Weights of a small contrastive image-text model.
Data: trained on photos with spoken descriptions (Open Images, Localized Narratives), 50862 training examples.
Rows from block 2 of the text encoder of a small contrastive image-text model, named by matrix and row number. Rows with one number belong to one neuron. Each number is 500 + 25 x the weight over its row's rms, rounded and kept within 0 to 999. All counts start at 0. Numbers have three digits each. After the name is the row's rms in percent of the matrix's.
After each neuron's rows are labels from the 100 texts, of 14976, where the neuron reaches its largest size: "tokens" is the input token at the peak. Only what is clearly more common there than usual is listed. The data: photos with spoken descriptions (Open Images, Localized Narratives). In brackets: how many of the 100.
# gate: MLP gate (text_encoder.blocks.2.mlp.gate.weight, 768x192), inputs 144-191
# fc1: MLP up (text_encoder.blocks.2.mlp.fc1.weight, 768x192), inputs 144-191
# fc2: MLP down (text_encoder.blocks.2.mlp.fc2.weight, 192x768, transposed), outputs 144-191

gate.223 113:505497519527501526481465528495478507431465509543434474469507496529513519499488481508517509483524544461477480451473465511457493489531446499491492
fc1.223 126:487512544489503509451495512482504480551487543525530520515484545534475496504479497488487511530514468535509524516478486516515491521514482470499539
fc2.223 122:501488498504484521500505527523518455553471469499509530489520495512496516514520503512460493485497548456528523468443475519473500495498456519527502
tokens: "in" (17); "on" (9); "there" (8)

gate.645 087:516488502557494512536490511486561496507516541469511524507483501482450508517458497527556521505507535499521491506476525498509474454500479530469494
fc1.645 116:519522532497497537500484480461526509501528514461487450509489495505503492495485503507532526501523524531528496479474499517517463476471453472522503
fc2.645 126:483539473491466537512511532470485499462525501461478490499493520522519491481489494518509562485476532549506532491487476495495513515460470469531491
tokens: "a" (24); "with" (7)

gate.473 103:461500550515540451503510532503480520499468487498451503488496511516463479454488545498508493503462488476508515487473507494528507563493508502498531
fc1.473 100:508499495534475556489501493498510491491500519483507526470512502489494494508498475467510501449489487484446498511538487484475516498509457516558479
fc2.473 094:484496460487516507494498482519492457530510498542459531503547515457486466459492479499542482450497487470546480465484515444506502504551510454492495
tokens: "the" (38); "in" (19); "aerial" (10)

gate.441 157:441511529475511533535542491477477498494473449527484525514444474524486484458499502476483465471491522505518503496508567467485516497435526459493488
fc1.441 157:463506548515537520489500477484498548513497475514466519465507504495485510498522488500480520488503471489530530487494500486484489506501496534497493
fc2.441 144:469470488504507494499497501493470564507516510464488494473459499482511526483513473535480543535481501519506488433502494507491484522518520540528537
tokens: "the" (48); "see" (22); "there" (11)

gate.554 040:516504512514472527477544515486484467490514480503516481511484483497492512506485465481522493474486528526501483488503482570463481536502503496457511
fc1.554 039:479525535494494525523495515537511500508499479481491471517511520519504476480536526542497526513529480499488470506551483518544534481460509523510477
fc2.554 039:510500515552476533501515553487474542470463488454488500473544463526513462506473543533525512508513499516568500522476475523472529495496518523510493
tokens: "a" (66)

gate.146 037:515523475515472490498512531451525551466525469494523530517481497533488504478493498525508487489477496500556517465543493500518463496504511529495513
fc1.146 045:490524522485485525542533474474522476482565514504514519476511475498567472514472510487476515522496496475439513539516538504471522490512476503497517
fc2.146 046:483500527483492493506525492490507468489551490528569539504519505475527483532505505513498521531528508462468536507522514493517562531460434497461524
tokens: "in" (11); "at" (9); "bottom" (8)

gate.4 158:501500501470511520498516535497465460475539502449449447507484498466474448488498499551547485532498515505439490474498460520475549493473517490482453
fc1.4 159:465508552464498535505515513540496504485509456512553469483505473493488480453473516505449505514540477533519435506462491532495512461529476520513497
fc2.4 155:507501512510458520477512498486499455574506497535542492481510442494477506469495531500488509466528503523456505508535480531509478506482489514509504
tokens: "the" (22); "holding" (20); "can" (14)

gate.169 010:504507509524524479506544487503488506539498480520521508504490506494477505484488534510502499475506468456540493491507535506489476557505504487495481
fc1.169 012:475481477511490517514522544526488469551517451463529467503486502541491509496475480526540530489483482488480481530512509470484498507535452541535474
fc2.169 012:482488475500522520495525545538463467511549485485515476505482484510491500517502489562517533456517477468476503516510500485458478503516464505532463
tokens: "in" (94)

gate.99 075:475505504517480515561515503465507468489507460505524492489522484499515538501498473459477510503522451497509558517500491522481478502472465523512532
fc1.99 087:501491482529486480483489492548476508457463499514462486483500538502511507498493476475515464494539474506487480488526442502499487438516550554511522
fc2.99 090:510499480504513493504485508530473523506494507499465493524488516480529478501488513478511485501531491518497477498546474512489497449491537534484500
tokens: "color" (37)

gate.10 122:497467524510461484465503480534432491475476513506508521495513487472497489490519516453500474532512462501477510494501478532518507552451471508508504
fc1.10 124:519487490486475506443556528507485503483486537532503478492487563486532472510487518511496531496498494475463506529504537491488503523522514508524489
fc2.10 116:514485471513464516473507492536474555499526493567518513474457528518465480500527471538490546505502495452457542465479477484470515490471520471507508
tokens: "standing" (75); "curtain" (9)

gate.734 194:474472509480492487514527507528520496486520501519535462470497472493488512484494498491468479488477497491490524538492495507493497497507482537494469
fc1.734 165:525543532462485454488482487465500522492484515507489494491503479513477480506490486530508494442502448516494553468453544463524486506478470506510520
fc2.734 159:510551521480500455495517458425464509500495491504467490461474522479475507516503489477505510482503477490521538465494474473506466497463461512513552
tokens: "color" (13); "in" (13); "maroon" (7)

gate.11 118:527548497495525492502498495535473549490507492492495491484521499526533513512501487530506499459483484499520496467493522475505523470467498515509505
fc1.11 112:499471513471489508518473516489511480517477497476463516479525501570472540521485462472541535489537505469451493459538495473510490469557497484480510
fc2.11 114:496469472529489540507503511458527487452493487483503527516512527498477510457524476460479477542544476487509505461502540504531485459502497502487525
tokens: "standing" (99)

gate.681 079:501473463515514492487485519502491489540485516497477501496548478494511514476515483496492496510522535507511527477490468528484499512485499563506532
fc1.681 069:504480507509488523463482495517513501475499485519489492528473518485475401491505500470509454496472534478498500495456500489486506516550486508533505
fc2.681 065:513532471478484438458533486525497534499490498520518488490478520518498516466497506481522446455487529530484471527504506515491512489485488534492524
tokens: "a" (54); "bird" (20); "hand" (14)

gate.248 111:492545520510535509491485474503498505499491448530493470497496483504541483464506512511551496534456446505532481509490452455495515537516498485471499
fc1.248 109:509525528531473489496495508520512546495522519501470532510541554526539459512509483474463481541523411486479537519501477516501507522490529500469501
fc2.248 103:489517462484492488486464508467525496512504483485534515491484521516507504505519503527527471507549475529540504471490524519541454484474540476490514
tokens: "a" (27); "boat" (15); "wearing" (15)

gate.583 171:522530524506523468491522511510511508505487483500509454443521466479542484468486469454476502522503522561457509506510524477518486443524454467475433
fc1.583 156:458496506459518542490543500503461478536501498519497501501474498514540554492516441518518459467510455474512522502482528512507523482506533533479503
fc2.583 162:507494469489502502454509469455508489530523503500515520465490463468510566510501496530491481510506541479486485522478483515507488469528553510492516
tokens: "in" (22); "lights" (15)

gate.140 176:492503471496490527498499531533492505484514526477520480525489509517515513518524456438413467497491506474508524508507468467460496487546490514497523
fc1.140 154:478537480492517519497518475507472527471481501502531504491477515532571507473497478487459517537467490505544491499539482529470475484491507539516528
fc2.140 168:456468485479503491501482481490465494461501506497470452471495490552502469487518458502460511513474492530523510531475491518483508497492486532535542
tokens: "a" (78)

gate.444 019:523489518474520501507482541532514512467511480469495523524553555513487494499505519461484427524515477469526550513487474501497517484469469496520508
fc1.444 017:475514470505504479472523499484500539513526491464515500480500485508545513500535513519517506555504470525459460511525558506532525525529528511508518
fc2.444 016:526495481527507514492474451463498503476529489454508538476471468514509437505497503539526476525516525483488496497522481469557479520482531512527529
tokens: "standing" (27); "there" (10); "are" (9); "," (9)

gate.479 097:486492526510508475488504491527526469470527455539564536489487465522487502499510514498508492493508502494473512486524522485547520536527483517516517
fc1.479 096:519454519508509511548500473520492474525496509497541509519479460492475551549528549522489544499518542511493473518492480513526476499536471479538457
fc2.479 087:500479549475476484477529525464492502536524503541545524527489479491488506531525498567476506497516558506511463529463526508528451478497490519518444
tokens: "black" (59); "he" (14); "cloudy" (10)

gate.761 028:466487492519525517496501521488534483478464497530501495548480498453434471505453513459487501509512507481481533555505496466497502540522523483492481
fc1.761 068:531470482490496540505545516563488495510528499510508481518477536470533498485491504508526561509497481518482536498501492479479520494503444491492516
fc2.761 066:543462488498516528527554523550503483501552494523514461531454552476484475456481504510540557502468496524503508507505495481470517498500454465491537
tokens: "the" (54); "." (38)

gate.526 128:529488466486463522513528444539504473545522509500460509516494491549538485564486519485480527491498491505519467539482513482560477509483489496461498
fc1.526 148:485491491472518496508510504494542483531472542512501493534481519417495494500492495515469508460521555476549499465513545501478493506462517488455501
fc2.526 139:520526476441498469515541483519531499540560507518497517500494541468491448519463481493445515526488468474510505501523513491547535497538482509459514
tokens: "black" (44); "on" (14)

gate.200 016:516504541535502514487488501513519464494543538502522482521526492507468504500514490482482513498494513493510514455507530527491486514496500480516534
fc1.200 017:477510463481506495516529494500492546444457457522520547472493502449510564501496507511527520478497475505474513541511509501506548493477468510457450
fc2.200 017:534518515491503484506464476494495518472462499511516491466537478493502512508465492465469524509485510469515485521547487549528483551486521426482501
tokens: "the" (20); "a" (12); "see" (10); "hand" (9)

gate.60 018:504463480503523498481499519520498504520500483494482464534484497504491481451505540505465505498482502464472493511471515469538530469502544519501507
fc1.60 022:491483454489477501517490493487503478509472487522513478490504538512458508497517488523492523486489521473498502530508470514543477483479553463506514
fc2.60 022:483446463520502499513508495533520520514500477506559475515516524514460501452530478537492489481532491489510510494500473532526483478515515485532494
tokens: "color" (12); "on" (9); "see" (8)

gate.590 114:491519464523452510512488487535465495468510547504439469502457491529507494504490481540537507483476528447503541527500522510522504489458516471441517
fc1.590 124:505537551514494536502452500500504504464483493539502488477491460518529483506435533520477567474493522513504481513500549498488507468517530493560489
fc2.590 120:480459539505477482478507504535492495473441521513524465481452494524482472489474489510503538492504468479544494495505519513506559524516511532509512
tokens: "outside" (16); "city" (15)

gate.172 009:485537511573535532541481484470512495473488496484497499485496499474527534533495535498453486465525497502452516502511554468490448517492503555509477
fc1.172 010:469568524541513505553467515467524496509496508490481523489493505530503559529521529500478492474517484471485528517501505496462482493512518523494472
fc2.172 009:482525548530528524555466512516486464538530489499514526491507518447479476466532511473535503535508512509508487493483533477505471486511514485477450
tokens: "the" (23); "see" (10)

gate.433 171:435528479516537506484510512506525516468516470510521542555494507543505511534526494447512529519519488485533496502503519506489509525519486518511516
fc1.433 178:470531518498506476487501512474487522474471507495512499471521487489485508546500488455502490490446504520495549492509536489487475501579495499515509
fc2.433 175:467492522501506476499461508503550511499498475514463530511520483500514473479475508493505473506496537504501496470490466509517462481493499494518511
tokens: "standing" (16); "right" (10); "another" (8)

gate.625 053:538520458485503488486493509508506506497496490501545480540481493527510518540523507482554459502519491511475517547515455505522499491562525486465513
fc1.625 050:451466518516505483548505495497471518515512522515470490478507526476500477505475495500465536488471489490504466460501556481477517485447476515518492
fc2.625 050:514494527554456482471525475491477550506425481510464515496521499549511519483481499485492506517508487528503531539484485486476528508493521527509535
tokens: "the" (24); "can" (21)

gate.741 118:524499501488525477494478516507534458533502478514484440530516482494472461509491509507501500490501500460523498496541509464499490490505505512526493
fc1.741 124:535486506530510483536500519513535489530478470528475499495524496488479508484489465474512521533469516470510485479536470505519521492476498470511502
fc2.741 114:474533498452505452537468504494528490497498480470544485536502533488468524482495513510545508469477490478501506432482506504511518490495458488503477
tokens: "standing" (46); "image" (15); "see" (13)

gate.135 168:470486536498518497524511489481503486487478494464459495509484533499463508498487464461490452534568517516504489541494513496457501496477536506474484
fc1.135 164:474520496540520504496510507494497515456509513526510491523541432489460512501531471500508488476501474480504518517488517525504498506485508503498450
fc2.135 157:512506473477521524505484497566547496467523508506517494492494484475487489497511492466503467488521504493530514555489537504524518472497478516520482
tokens: "pole" (17); "hand" (14); "middle" (8); "ground" (7)

gate.608 057:534483478522490494432561509504485530496487460411450505525512453519461480498513459523547498521494509473482487510498536480483499489467482491491509
fc1.608 058:479490516483520509531447487511532475512518571554539540504503516465552526537521557505442484477479498521469490513472504513507519508499509520511488
fc2.608 061:555489517529484487505485472543563539500480499438470510566498497527506489513496487479496511501503469474519490517452473494480518522485491483509486
tokens: "outside" (89)

gate.258 106:468487492525496558516541513514458486528526463548450477544455493540494491510543498528499512502492512524493503502466501475517500498483501489529479
fc1.258 101:457487448496508483480516499478506523505498481521436513453494526473503442510515512476542518516504457443521558519509470518499489486522458486494507
fc2.258 099:459465493494486520484519482489524490524549470527481466456526519527478458497488526462496446481479443496522467460465522506557512512498504486523484
tokens: "black" (39); "." (23)

gate.421 099:489493502562500484470467472480522505525508520488516464498517517514505490472443467493510469518478465527509543486490489482511523532524494496461528
fc1.421 095:470468487494484508494489507498480522481510500533502543475480512492449540446507528492499535511481518468524538483520518469493514556499460524490484
fc2.421 088:489502473525525547496463510468489459512479455533490514530506476527486494480470501469537518508458439493509534513520494533460513505480516538499477
tokens: "black" (39); "i" (18); "center" (14); "we" (7)

gate.49 144:517496542495512516485490514460499523547470461497478517490525537509481506519496500497480489473477491496496512507521537460512511487517501473527520
fc1.49 133:521530512502506502504494552533522503447503493503520539492498510521464505504463466512476535536531488499567483506516504543449464489475506468485480
fc2.49 131:478507458518501481456468511500484525476512492493512518491445517472533510489533502529499532497490465461541547505476480495503494498488524470488544
tokens: "a" (22); "on" (18); "image" (14)