Weights of a small contrastive image-text model: 50862 training examples.
Rows from block 8 of the image encoder of a small contrastive image-text model, named by matrix and row number. Rows with one number belong to one channel. Each number is 200 + 20 x the weight over its row's rms, rounded and kept within 0 to 999. All counts start at 0.
After each channel's rows are labels from the 100 images, of 14976, where the channel reaches its highest value: "top examples" is what is common among them. Only what is clearly more common there than usual is listed. The data: photos with spoken descriptions (Open Images, Localized Narratives). In brackets: how many of the 100.
# conv1: bottleneck pointwise conv (encoder.blocks.9.conv1.weight, 96x176x1x1), inputs 0-87
# conv2: growth 3x3 conv (encoder.blocks.9.conv2.weight, 24x96x3x3, transposed, each kernel summed), outputs 0-23

conv1.61,195,235,229,208,198,194,187,218,205,214,218,174,178,171,190,187,205,241,163,193,192,220,235,195,181,210,197,201,234,203,200,226,154,215,205,190,177,173,171,204,253,200,178,186,126,214,194,196,190,171,192,213,192,156,203,223,203,163,198,205,218,179,193,194,184,210,176,155,172,218,197,209,209,181,207,204,199,199,181,222,187,208,194,214,180,186,180,246
conv2.61,192,224,175,160,206,224,192,194,193,188,180,172,184,217,167,188,228,210,217,188,201,229,188,177
top examples: text has "two" (40); text has "sitting" (36); text has "holding" (36)

conv1.14,201,241,197,219,242,201,210,222,174,203,186,196,206,210,197,202,201,161,201,203,208,197,168,179,222,192,176,173,171,218,193,162,197,189,181,181,217,197,193,203,226,232,198,183,232,192,184,178,212,202,233,216,188,210,236,176,187,191,193,146,196,208,203,170,178,197,203,190,184,250,206,239,202,169,181,187,196,188,226,191,199,218,186,224,195,171,187,181
conv2.14,199,199,188,194,190,182,186,196,181,169,204,196,187,201,177,188,273,182,182,181,202,190,193,189
top examples: text has "wearing" (30); text has "woman" (28); text has "smiling" (25)

conv1.65,200,192,192,204,189,186,211,195,188,229,206,228,222,208,183,209,188,126,186,189,174,190,171,220,206,170,181,185,192,200,243,212,233,201,181,200,216,177,219,264,210,200,189,225,252,233,162,157,239,200,189,193,228,216,246,199,203,209,187,238,206,181,218,233,193,221,198,213,185,164,206,185,232,204,211,194,204,214,167,165,179,219,193,210,241,187,219,179
conv2.65,229,202,179,217,213,175,189,214,196,197,215,181,217,210,180,204,151,188,199,219,209,197,184,248
top examples: text has "wall" (47); text has "holding" (37); text has "sitting" (35)

conv1.20,195,223,193,242,188,212,195,194,188,190,183,199,191,211,202,180,197,244,242,237,168,205,201,209,240,249,219,243,148,244,208,195,238,200,194,185,213,203,238,184,202,222,188,182,173,185,231,210,196,201,177,174,180,204,203,190,214,185,209,188,175,224,207,220,190,197,208,227,201,164,180,175,199,177,218,227,189,218,206,208,185,207,201,202,200,200,180,226
conv2.20,199,184,220,197,199,208,170,214,193,223,171,190,213,206,224,213,180,223,206,163,161,228,180,214
top examples: text has "two" (27)

conv1.3,176,223,179,213,239,190,191,200,199,213,213,172,183,213,136,170,247,203,197,226,204,202,175,209,218,206,176,218,208,191,200,180,197,194,210,190,199,209,211,177,195,200,239,218,186,183,203,198,185,202,201,193,176,167,212,265,209,200,193,194,211,210,179,199,207,197,222,188,199,202,249,158,205,195,194,252,189,226,200,193,178,220,200,205,232,214,204,207
conv2.3,211,181,173,178,189,177,183,175,239,195,195,207,201,196,229,178,205,208,194,187,228,246,193,190
top examples: text has "trees" (74); text has "sky" (72)

conv1.7,190,186,168,186,211,183,214,221,207,219,187,226,185,175,192,182,181,201,184,170,172,216,180,203,212,227,218,221,255,204,205,191,204,185,173,181,194,177,274,184,212,201,257,164,219,205,180,192,203,175,180,205,197,166,212,214,212,196,180,161,247,191,179,173,181,179,184,186,217,188,194,193,221,160,176,252,176,223,198,210,185,195,174,225,187,190,200,170
conv2.7,205,189,180,194,201,189,205,192,226,179,186,213,194,207,227,201,185,207,189,207,274,208,211,219
top examples: text has "trees" (89); text has "sky" (71); text has "grass" (29)

conv1.27,164,205,212,203,188,159,222,220,190,199,216,194,213,201,195,198,173,189,223,202,245,202,167,181,198,175,224,182,198,221,163,191,212,186,180,161,185,220,251,199,215,192,184,171,225,170,197,199,188,165,167,225,201,185,198,251,213,180,181,204,186,201,193,192,211,211,206,198,216,224,205,173,216,185,206,248,201,196,197,207,215,137,220,185,208,186,208,205
conv2.27,212,184,220,206,217,177,192,200,219,175,218,185,180,228,218,201,200,180,194,199,255,235,204,190
top examples: text has "trees" (89); text has "sky" (78); text has "grass" (37); text has "bottom" (25)

conv1.34,180,175,192,179,171,179,230,183,211,230,197,220,181,168,216,195,189,194,213,192,191,188,200,191,201,196,165,170,192,236,206,193,173,167,181,188,192,173,219,174,189,194,157,218,158,146,179,247,219,166,143,209,196,188,168,209,190,156,177,206,212,189,176,213,218,230,176,196,185,178,170,190,225,204,192,204,170,185,188,194,210,215,199,206,199,181,218,201
conv2.34,204,154,198,219,206,207,187,204,193,153,224,200,195,202,202,201,190,178,188,229,236,199,191,233
top examples: text has "trees" (77); text has "sky" (73); text has "grass" (29)

conv1.52,195,184,200,153,200,196,164,179,181,229,165,120,185,184,170,237,184,239,171,188,154,227,193,193,180,186,178,198,163,196,186,202,176,181,157,207,213,202,178,197,216,186,202,196,207,200,201,194,200,168,182,179,223,234,183,196,217,163,203,219,208,205,183,171,210,169,216,259,203,222,205,201,204,180,194,201,241,216,207,158,224,241,204,206,185,227,210,228
conv2.52,155,168,195,178,201,193,222,191,187,194,157,198,211,198,155,199,207,189,209,204,214,221,184,201
top examples: text has "standing" (52); text has "people" (48); text has "sitting" (35)

conv1.10,199,160,218,167,183,212,155,188,213,200,247,210,235,210,245,211,180,200,183,226,194,164,167,191,195,199,199,180,148,172,186,187,188,186,168,198,191,194,175,192,195,173,203,191,222,173,185,206,230,211,192,200,186,193,205,166,190,181,174,187,193,206,197,175,245,208,200,207,202,204,227,217,198,192,181,194,172,193,207,170,185,184,154,205,178,198,192,191
conv2.10,216,177,178,214,205,217,190,178,223,219,220,196,176,182,187,197,222,137,193,196,200,212,186,203
top examples: text has "wearing" (30)

conv1.77,178,226,182,186,197,179,203,204,192,204,222,193,171,196,214,208,192,192,209,191,206,192,196,158,202,197,203,195,170,195,220,239,170,195,201,161,219,192,209,198,219,189,201,223,180,210,191,203,200,199,226,202,190,188,224,225,183,173,197,239,209,193,222,204,199,165,204,180,147,227,222,267,185,205,209,226,202,190,181,193,208,205,191,184,204,204,218,207
conv2.77,216,251,172,220,211,212,203,187,201,192,191,171,183,190,173,183,215,196,168,172,205,219,202,185
top examples: text has "sitting" (33); text has "two" (30); text has "wearing" (30); text has "smiling" (26)

conv1.84,206,187,186,220,221,172,171,200,196,221,169,185,177,208,185,243,221,190,185,188,195,187,188,223,201,177,150,178,181,192,219,206,169,190,197,199,203,196,163,200,235,225,214,210,209,211,203,197,199,206,145,209,188,194,182,215,192,168,214,191,202,197,166,226,161,174,192,232,184,224,204,218,195,240,174,196,223,238,215,176,185,200,197,202,191,172,201,214
conv2.84,167,191,187,164,221,178,157,198,202,171,205,177,197,205,169,180,222,210,189,188,206,215,205,183
top examples: text has "wall" (44); text has "sitting" (41); text has "two" (27)

conv1.75,218,200,203,181,238,191,183,184,218,165,196,211,164,175,198,198,187,146,168,202,195,188,189,168,193,189,208,213,167,210,175,162,223,159,205,202,226,198,210,192,219,198,180,230,216,171,182,202,237,207,203,194,193,228,193,171,167,223,204,198,206,212,230,228,163,210,196,241,193,238,179,218,209,209,198,223,227,228,224,162,167,158,199,188,187,186,208,190
conv2.75,225,164,200,212,209,188,201,205,188,172,227,191,185,190,158,208,232,200,200,178,166,203,187,178
top examples: text has "standing" (48); text has "holding" (40); text has "man" (34); text has "woman" (30)

conv1.38,182,152,206,197,179,167,215,206,201,244,224,205,186,206,193,175,183,187,183,205,225,182,176,201,189,198,237,177,184,206,200,196,198,204,179,169,204,217,216,196,190,194,170,167,217,165,197,197,196,189,202,203,191,181,177,205,207,221,227,195,244,157,210,177,154,201,188,188,218,172,192,203,159,209,171,235,189,240,183,209,190,199,187,206,196,177,203,173
conv2.38,186,208,177,199,217,213,243,187,207,181,189,198,210,186,200,200,187,176,210,196,259,216,192,229
top examples: text has "trees" (62); text has "plants" (32)

conv1.79,160,233,184,203,185,183,163,214,192,188,226,166,183,196,191,178,190,173,202,175,194,167,203,214,206,177,189,195,181,222,184,153,195,227,172,184,210,178,221,180,223,189,191,202,196,178,186,200,184,185,199,215,197,148,158,184,187,203,185,247,227,184,171,201,209,179,192,184,190,190,226,198,192,197,180,251,191,252,230,225,200,215,203,190,181,211,204,194
conv2.79,204,204,194,202,214,202,198,181,171,200,199,194,208,198,214,172,200,162,200,185,233,261,176,206
top examples: text has "table" (30)

conv1.89,222,221,201,246,180,244,187,211,209,212,216,207,261,232,192,237,219,180,228,196,200,214,199,213,217,223,227,165,206,205,171,209,206,199,170,185,175,192,172,211,184,224,174,213,187,187,173,217,210,231,231,188,209,185,226,208,189,198,207,232,198,201,180,181,180,215,233,196,192,204,173,237,212,181,231,202,198,184,202,211,196,190,216,190,239,188,183,194
conv2.89,200,234,216,200,249,202,184,229,208,208,206,206,193,207,174,198,188,161,196,163,193,179,208,198
top examples: text has "grass" (35)

conv1.11,202,162,203,193,199,235,203,182,145,219,140,178,187,182,188,228,167,217,181,189,186,192,186,160,185,200,158,172,191,143,244,194,215,197,160,187,215,226,199,173,199,175,179,196,217,190,208,219,202,171,199,197,225,222,177,199,208,211,216,176,222,171,162,183,204,192,217,210,167,217,180,223,188,194,197,167,214,209,203,200,199,176,209,189,207,216,209,160
conv2.11,148,182,197,198,202,182,238,194,171,192,171,188,178,194,183,197,189,162,194,202,192,192,190,215
top examples: text has "wall" (48); text has "two" (35); text has "holding" (35); text has "wearing" (29)

conv1.19,228,211,215,192,190,185,199,207,206,208,220,230,203,238,195,257,193,193,207,207,180,176,182,211,194,212,174,195,183,194,247,189,202,253,212,221,170,189,172,203,232,196,198,173,180,169,191,165,160,206,177,181,199,197,183,171,192,189,184,183,198,193,185,199,212,225,187,197,189,203,179,167,199,225,214,179,232,209,223,180,197,221,205,197,193,232,196,172
conv2.19,239,189,180,173,217,198,170,197,165,186,230,198,190,188,175,228,179,191,206,198,190,174,215,195
top examples: text has "sitting" (36)

conv1.57,176,209,208,186,173,207,232,164,201,225,191,244,181,187,172,175,243,189,188,198,233,192,196,191,200,186,237,170,247,234,221,205,199,215,217,219,175,177,232,201,196,168,188,206,208,165,250,217,186,195,184,210,215,212,207,181,183,159,189,178,196,198,205,197,196,253,202,200,225,159,209,198,235,218,180,204,204,166,191,146,201,184,200,197,188,213,189,193
conv2.57,212,170,199,203,205,200,161,202,232,179,203,194,199,189,222,211,199,194,197,201,255,200,177,234
top examples: text has "trees" (80); text has "sky" (50)

conv1.1,171,216,194,216,225,217,219,186,206,203,200,199,150,173,196,180,182,206,210,218,211,225,198,235,180,220,192,252,235,218,187,211,259,211,194,214,195,206,213,181,211,185,220,255,215,237,186,190,189,204,168,182,201,198,201,207,181,188,182,170,213,177,201,209,212,234,194,170,168,173,235,207,215,189,196,202,176,204,188,178,238,196,221,211,214,191,210,175
conv2.1,228,201,193,175,180,170,181,187,217,187,186,196,186,200,248,202,214,234,199,206,226,201,179,224
top examples: text has "trees" (70); text has "sky" (56)

conv1.92,217,205,220,220,188,199,201,181,146,204,196,167,200,213,214,225,159,193,193,185,208,209,232,208,214,223,216,199,188,217,179,178,191,149,169,218,170,205,238,185,212,200,173,214,162,223,197,200,260,215,174,185,187,192,211,190,190,186,211,166,191,203,204,188,185,209,217,214,218,152,172,167,215,163,218,178,179,213,200,184,201,194,213,208,203,199,212,179
conv2.92,166,215,217,246,203,214,196,207,184,219,162,208,211,202,183,202,187,186,203,176,172,228,188,180
top examples: text has "table" (30)

conv1.49,167,192,148,202,195,170,189,211,192,226,184,220,195,227,186,194,180,201,159,206,196,191,182,197,183,181,210,192,224,145,184,163,207,190,188,185,193,189,228,186,209,222,205,198,227,139,214,188,227,208,253,134,182,232,194,214,190,179,187,171,178,180,197,177,219,204,171,225,216,166,190,176,227,201,204,194,175,199,189,201,202,205,219,200,202,194,205,227
conv2.49,199,190,195,229,202,175,221,216,202,233,174,219,177,177,159,195,175,178,193,196,204,221,200,172
top examples: text has "sitting" (48); text has "wall" (47); text has "table" (38); text has "persons" (26)

conv1.85,233,250,178,183,199,243,207,189,174,210,178,233,249,207,223,217,183,176,226,227,206,207,191,191,243,192,222,220,192,208,217,221,186,189,178,196,224,175,177,202,243,188,194,178,218,195,200,211,195,192,171,190,228,187,202,198,220,218,200,206,208,169,188,221,218,194,209,219,218,208,169,173,153,184,252,219,188,195,193,210,235,195,221,213,203,211,221,205
conv2.85,211,151,188,187,206,183,204,201,248,190,182,202,194,216,218,211,183,213,210,185,178,177,208,232
top examples: text has "grass" (34)

conv1.2,207,231,199,190,182,216,222,217,208,194,202,181,195,188,229,187,178,204,170,199,176,203,186,220,186,205,213,201,183,207,222,201,255,182,183,184,157,183,232,210,210,232,198,190,223,200,204,189,202,172,219,207,197,182,202,179,196,200,203,181,205,169,195,167,206,194,206,179,157,161,210,192,262,212,215,198,170,208,202,207,217,197,197,181,225,209,233,202
conv2.2,188,159,215,227,203,232,165,210,183,209,179,205,205,195,203,198,178,184,194,185,159,192,185,174
top examples: text has "sitting" (34)