{
  "vocab_size": 4585,
  "text_encoder_head_dim": 64,
  "init": "small_normal",
  "optimizer": "muon",
  "muon_scale": "match_rms_adamw",
  "learning_rate": 0.0052,
  "warmup_steps": 120
}
Rows from block 12 of the image encoder of a small contrastive image-text model, named by matrix and row number. Each number is 50 + 10 x the weight over its row's rms, rounded and kept within 0 to 99. All counts start at 0.
Before each channel's rows are labels from the 100 images, of 14976, where the channel reaches its highest value: "top examples" is what is common among them; "place" is the part of the image that holds the peak. Only what is clearly more common there than usual is listed. The data: photos with spoken descriptions (Open Images, Localized Narratives). In brackets: how many of the 100.
# conv1: bottleneck pointwise conv (encoder.blocks.14.conv1.weight, 96x136x1x1), inputs 68-135

top examples: text has "people" (47); text has "grass" (36); text has "wearing" (29)
place: bottom centre (33); centre (27)
conv1.7:70 50 59 51 52 48 54 49 45 39 51 46 51 71 49 47 47 44 54 62 57 56 50 66 58 35 44 37 55 40 54 43 52 54 33 52 50 45 51 40 54 44 45 46 52 72 65 52 47 71 40 27 58 59 63 49 52 61 67 51 42 33 49 37 33 49 55 41

top examples: text has "people" (62); text has "road" (39); text has "buildings" (31)
place: bottom left (28)
conv1.93:63 31 44 69 65 66 46 58 58 55 54 48 44 43 73 37 48 51 46 40 54 52 35 66 39 47 53 37 48 55 47 47 59 50 33 50 55 44 56 54 64 49 51 51 51 55 63 57 68 51 46 51 51 43 51 51 66 54 58 58 48 61 45 48 32 35 58 52

top examples: text has "wearing" (32); text has "two" (30)
place: centre (44); middle right (34)
conv1.27:39 35 40 61 57 52 59 51 53 70 50 44 46 61 37 45 59 80 49 57 42 49 55 40 52 53 50 50 45 41 60 47 24 51 60 50 51 79 69 65 51 59 51 40 45 65 41 48 68 63 63 52 54 47 60 42 37 47 42 47 40 48 52 39 36 36 56 62

top examples: text has "wearing" (31); text has "woman" (27)
place: top centre (53)
conv1.18:60 71 56 44 45 40 49 55 35 55 61 39 51 64 61 39 72 49 54 50 66 60 42 47 42 42 53 55 36 48 73 35 51 51 58 45 43 40 42 52 60 38 45 42 37 46 53 56 51 39 37 48 47 56 56 39 46 50 55 45 24 39 65 55 52 42 52 51

top examples: text has "people" (51); text has "table" (41); text has "sitting" (39); text has "chairs" (27)
place: top centre (27)
conv1.0:46 66 62 46 62 46 32 55 56 47 51 56 66 46 56 49 27 44 34 40 70 40 26 50 53 59 49 31 38 63 51 45 54 45 43 50 49 50 40 61 43 48 57 39 65 65 42 44 57 55 43 50 38 67 41 58 34 52 78 65 48 31 48 53 33 70 49 53

top examples: text has "people" (51); text has "road" (27)
place: bottom right (36)
conv1.85:60 44 53 64 35 73 39 42 39 41 45 47 55 57 42 47 45 23 38 52 32 43 51 48 51 60 52 60 45 54 64 52 36 51 71 51 54 38 65 48 49 46 46 41 38 57 44 46 81 53 41 37 43 42 72 68 63 23 62 55 41 42 44 59 55 41 45 46

top examples: text has "wearing" (35); text has "woman" (29); text has "man" (29)
place: centre (46)
conv1.90:59 41 42 36 42 42 60 55 36 48 53 34 45 59 54 38 48 48 43 39 47 41 60 43 47 54 56 45 45 50 52 41 46 49 46 34 43 42 42 59 35 27 36 48 75 46 30 63 63 50 34 66 56 48 57 65 55 22 49 51 59 44 44 43 51 41 46 48

top examples: text has "wearing" (44); text has "man" (41)
place: centre (53)
conv1.15:49 50 40 56 37 58 30 55 40 60 68 32 52 56 54 61 52 38 44 40 48 45 33 53 43 40 37 48 53 45 67 40 54 55 53 50 66 68 59 57 50 48 41 51 43 38 76 41 51 47 38 52 61 46 48 39 54 38 40 49 46 28 40 45 42 41 59 41

top examples: text has "wearing" (36); text has "woman" (33); text has "smiling" (26)
place: top centre (44); centre (29)
conv1.84:74 49 56 42 42 40 61 49 20 59 60 47 51 79 45 56 60 46 45 58 62 44 70 38 47 47 48 42 41 60 58 46 44 49 43 61 63 46 57 48 36 41 32 44 32 52 51 58 55 58 40 45 67 58 59 47 38 45 46 50 57 47 69 58 26 38 53 58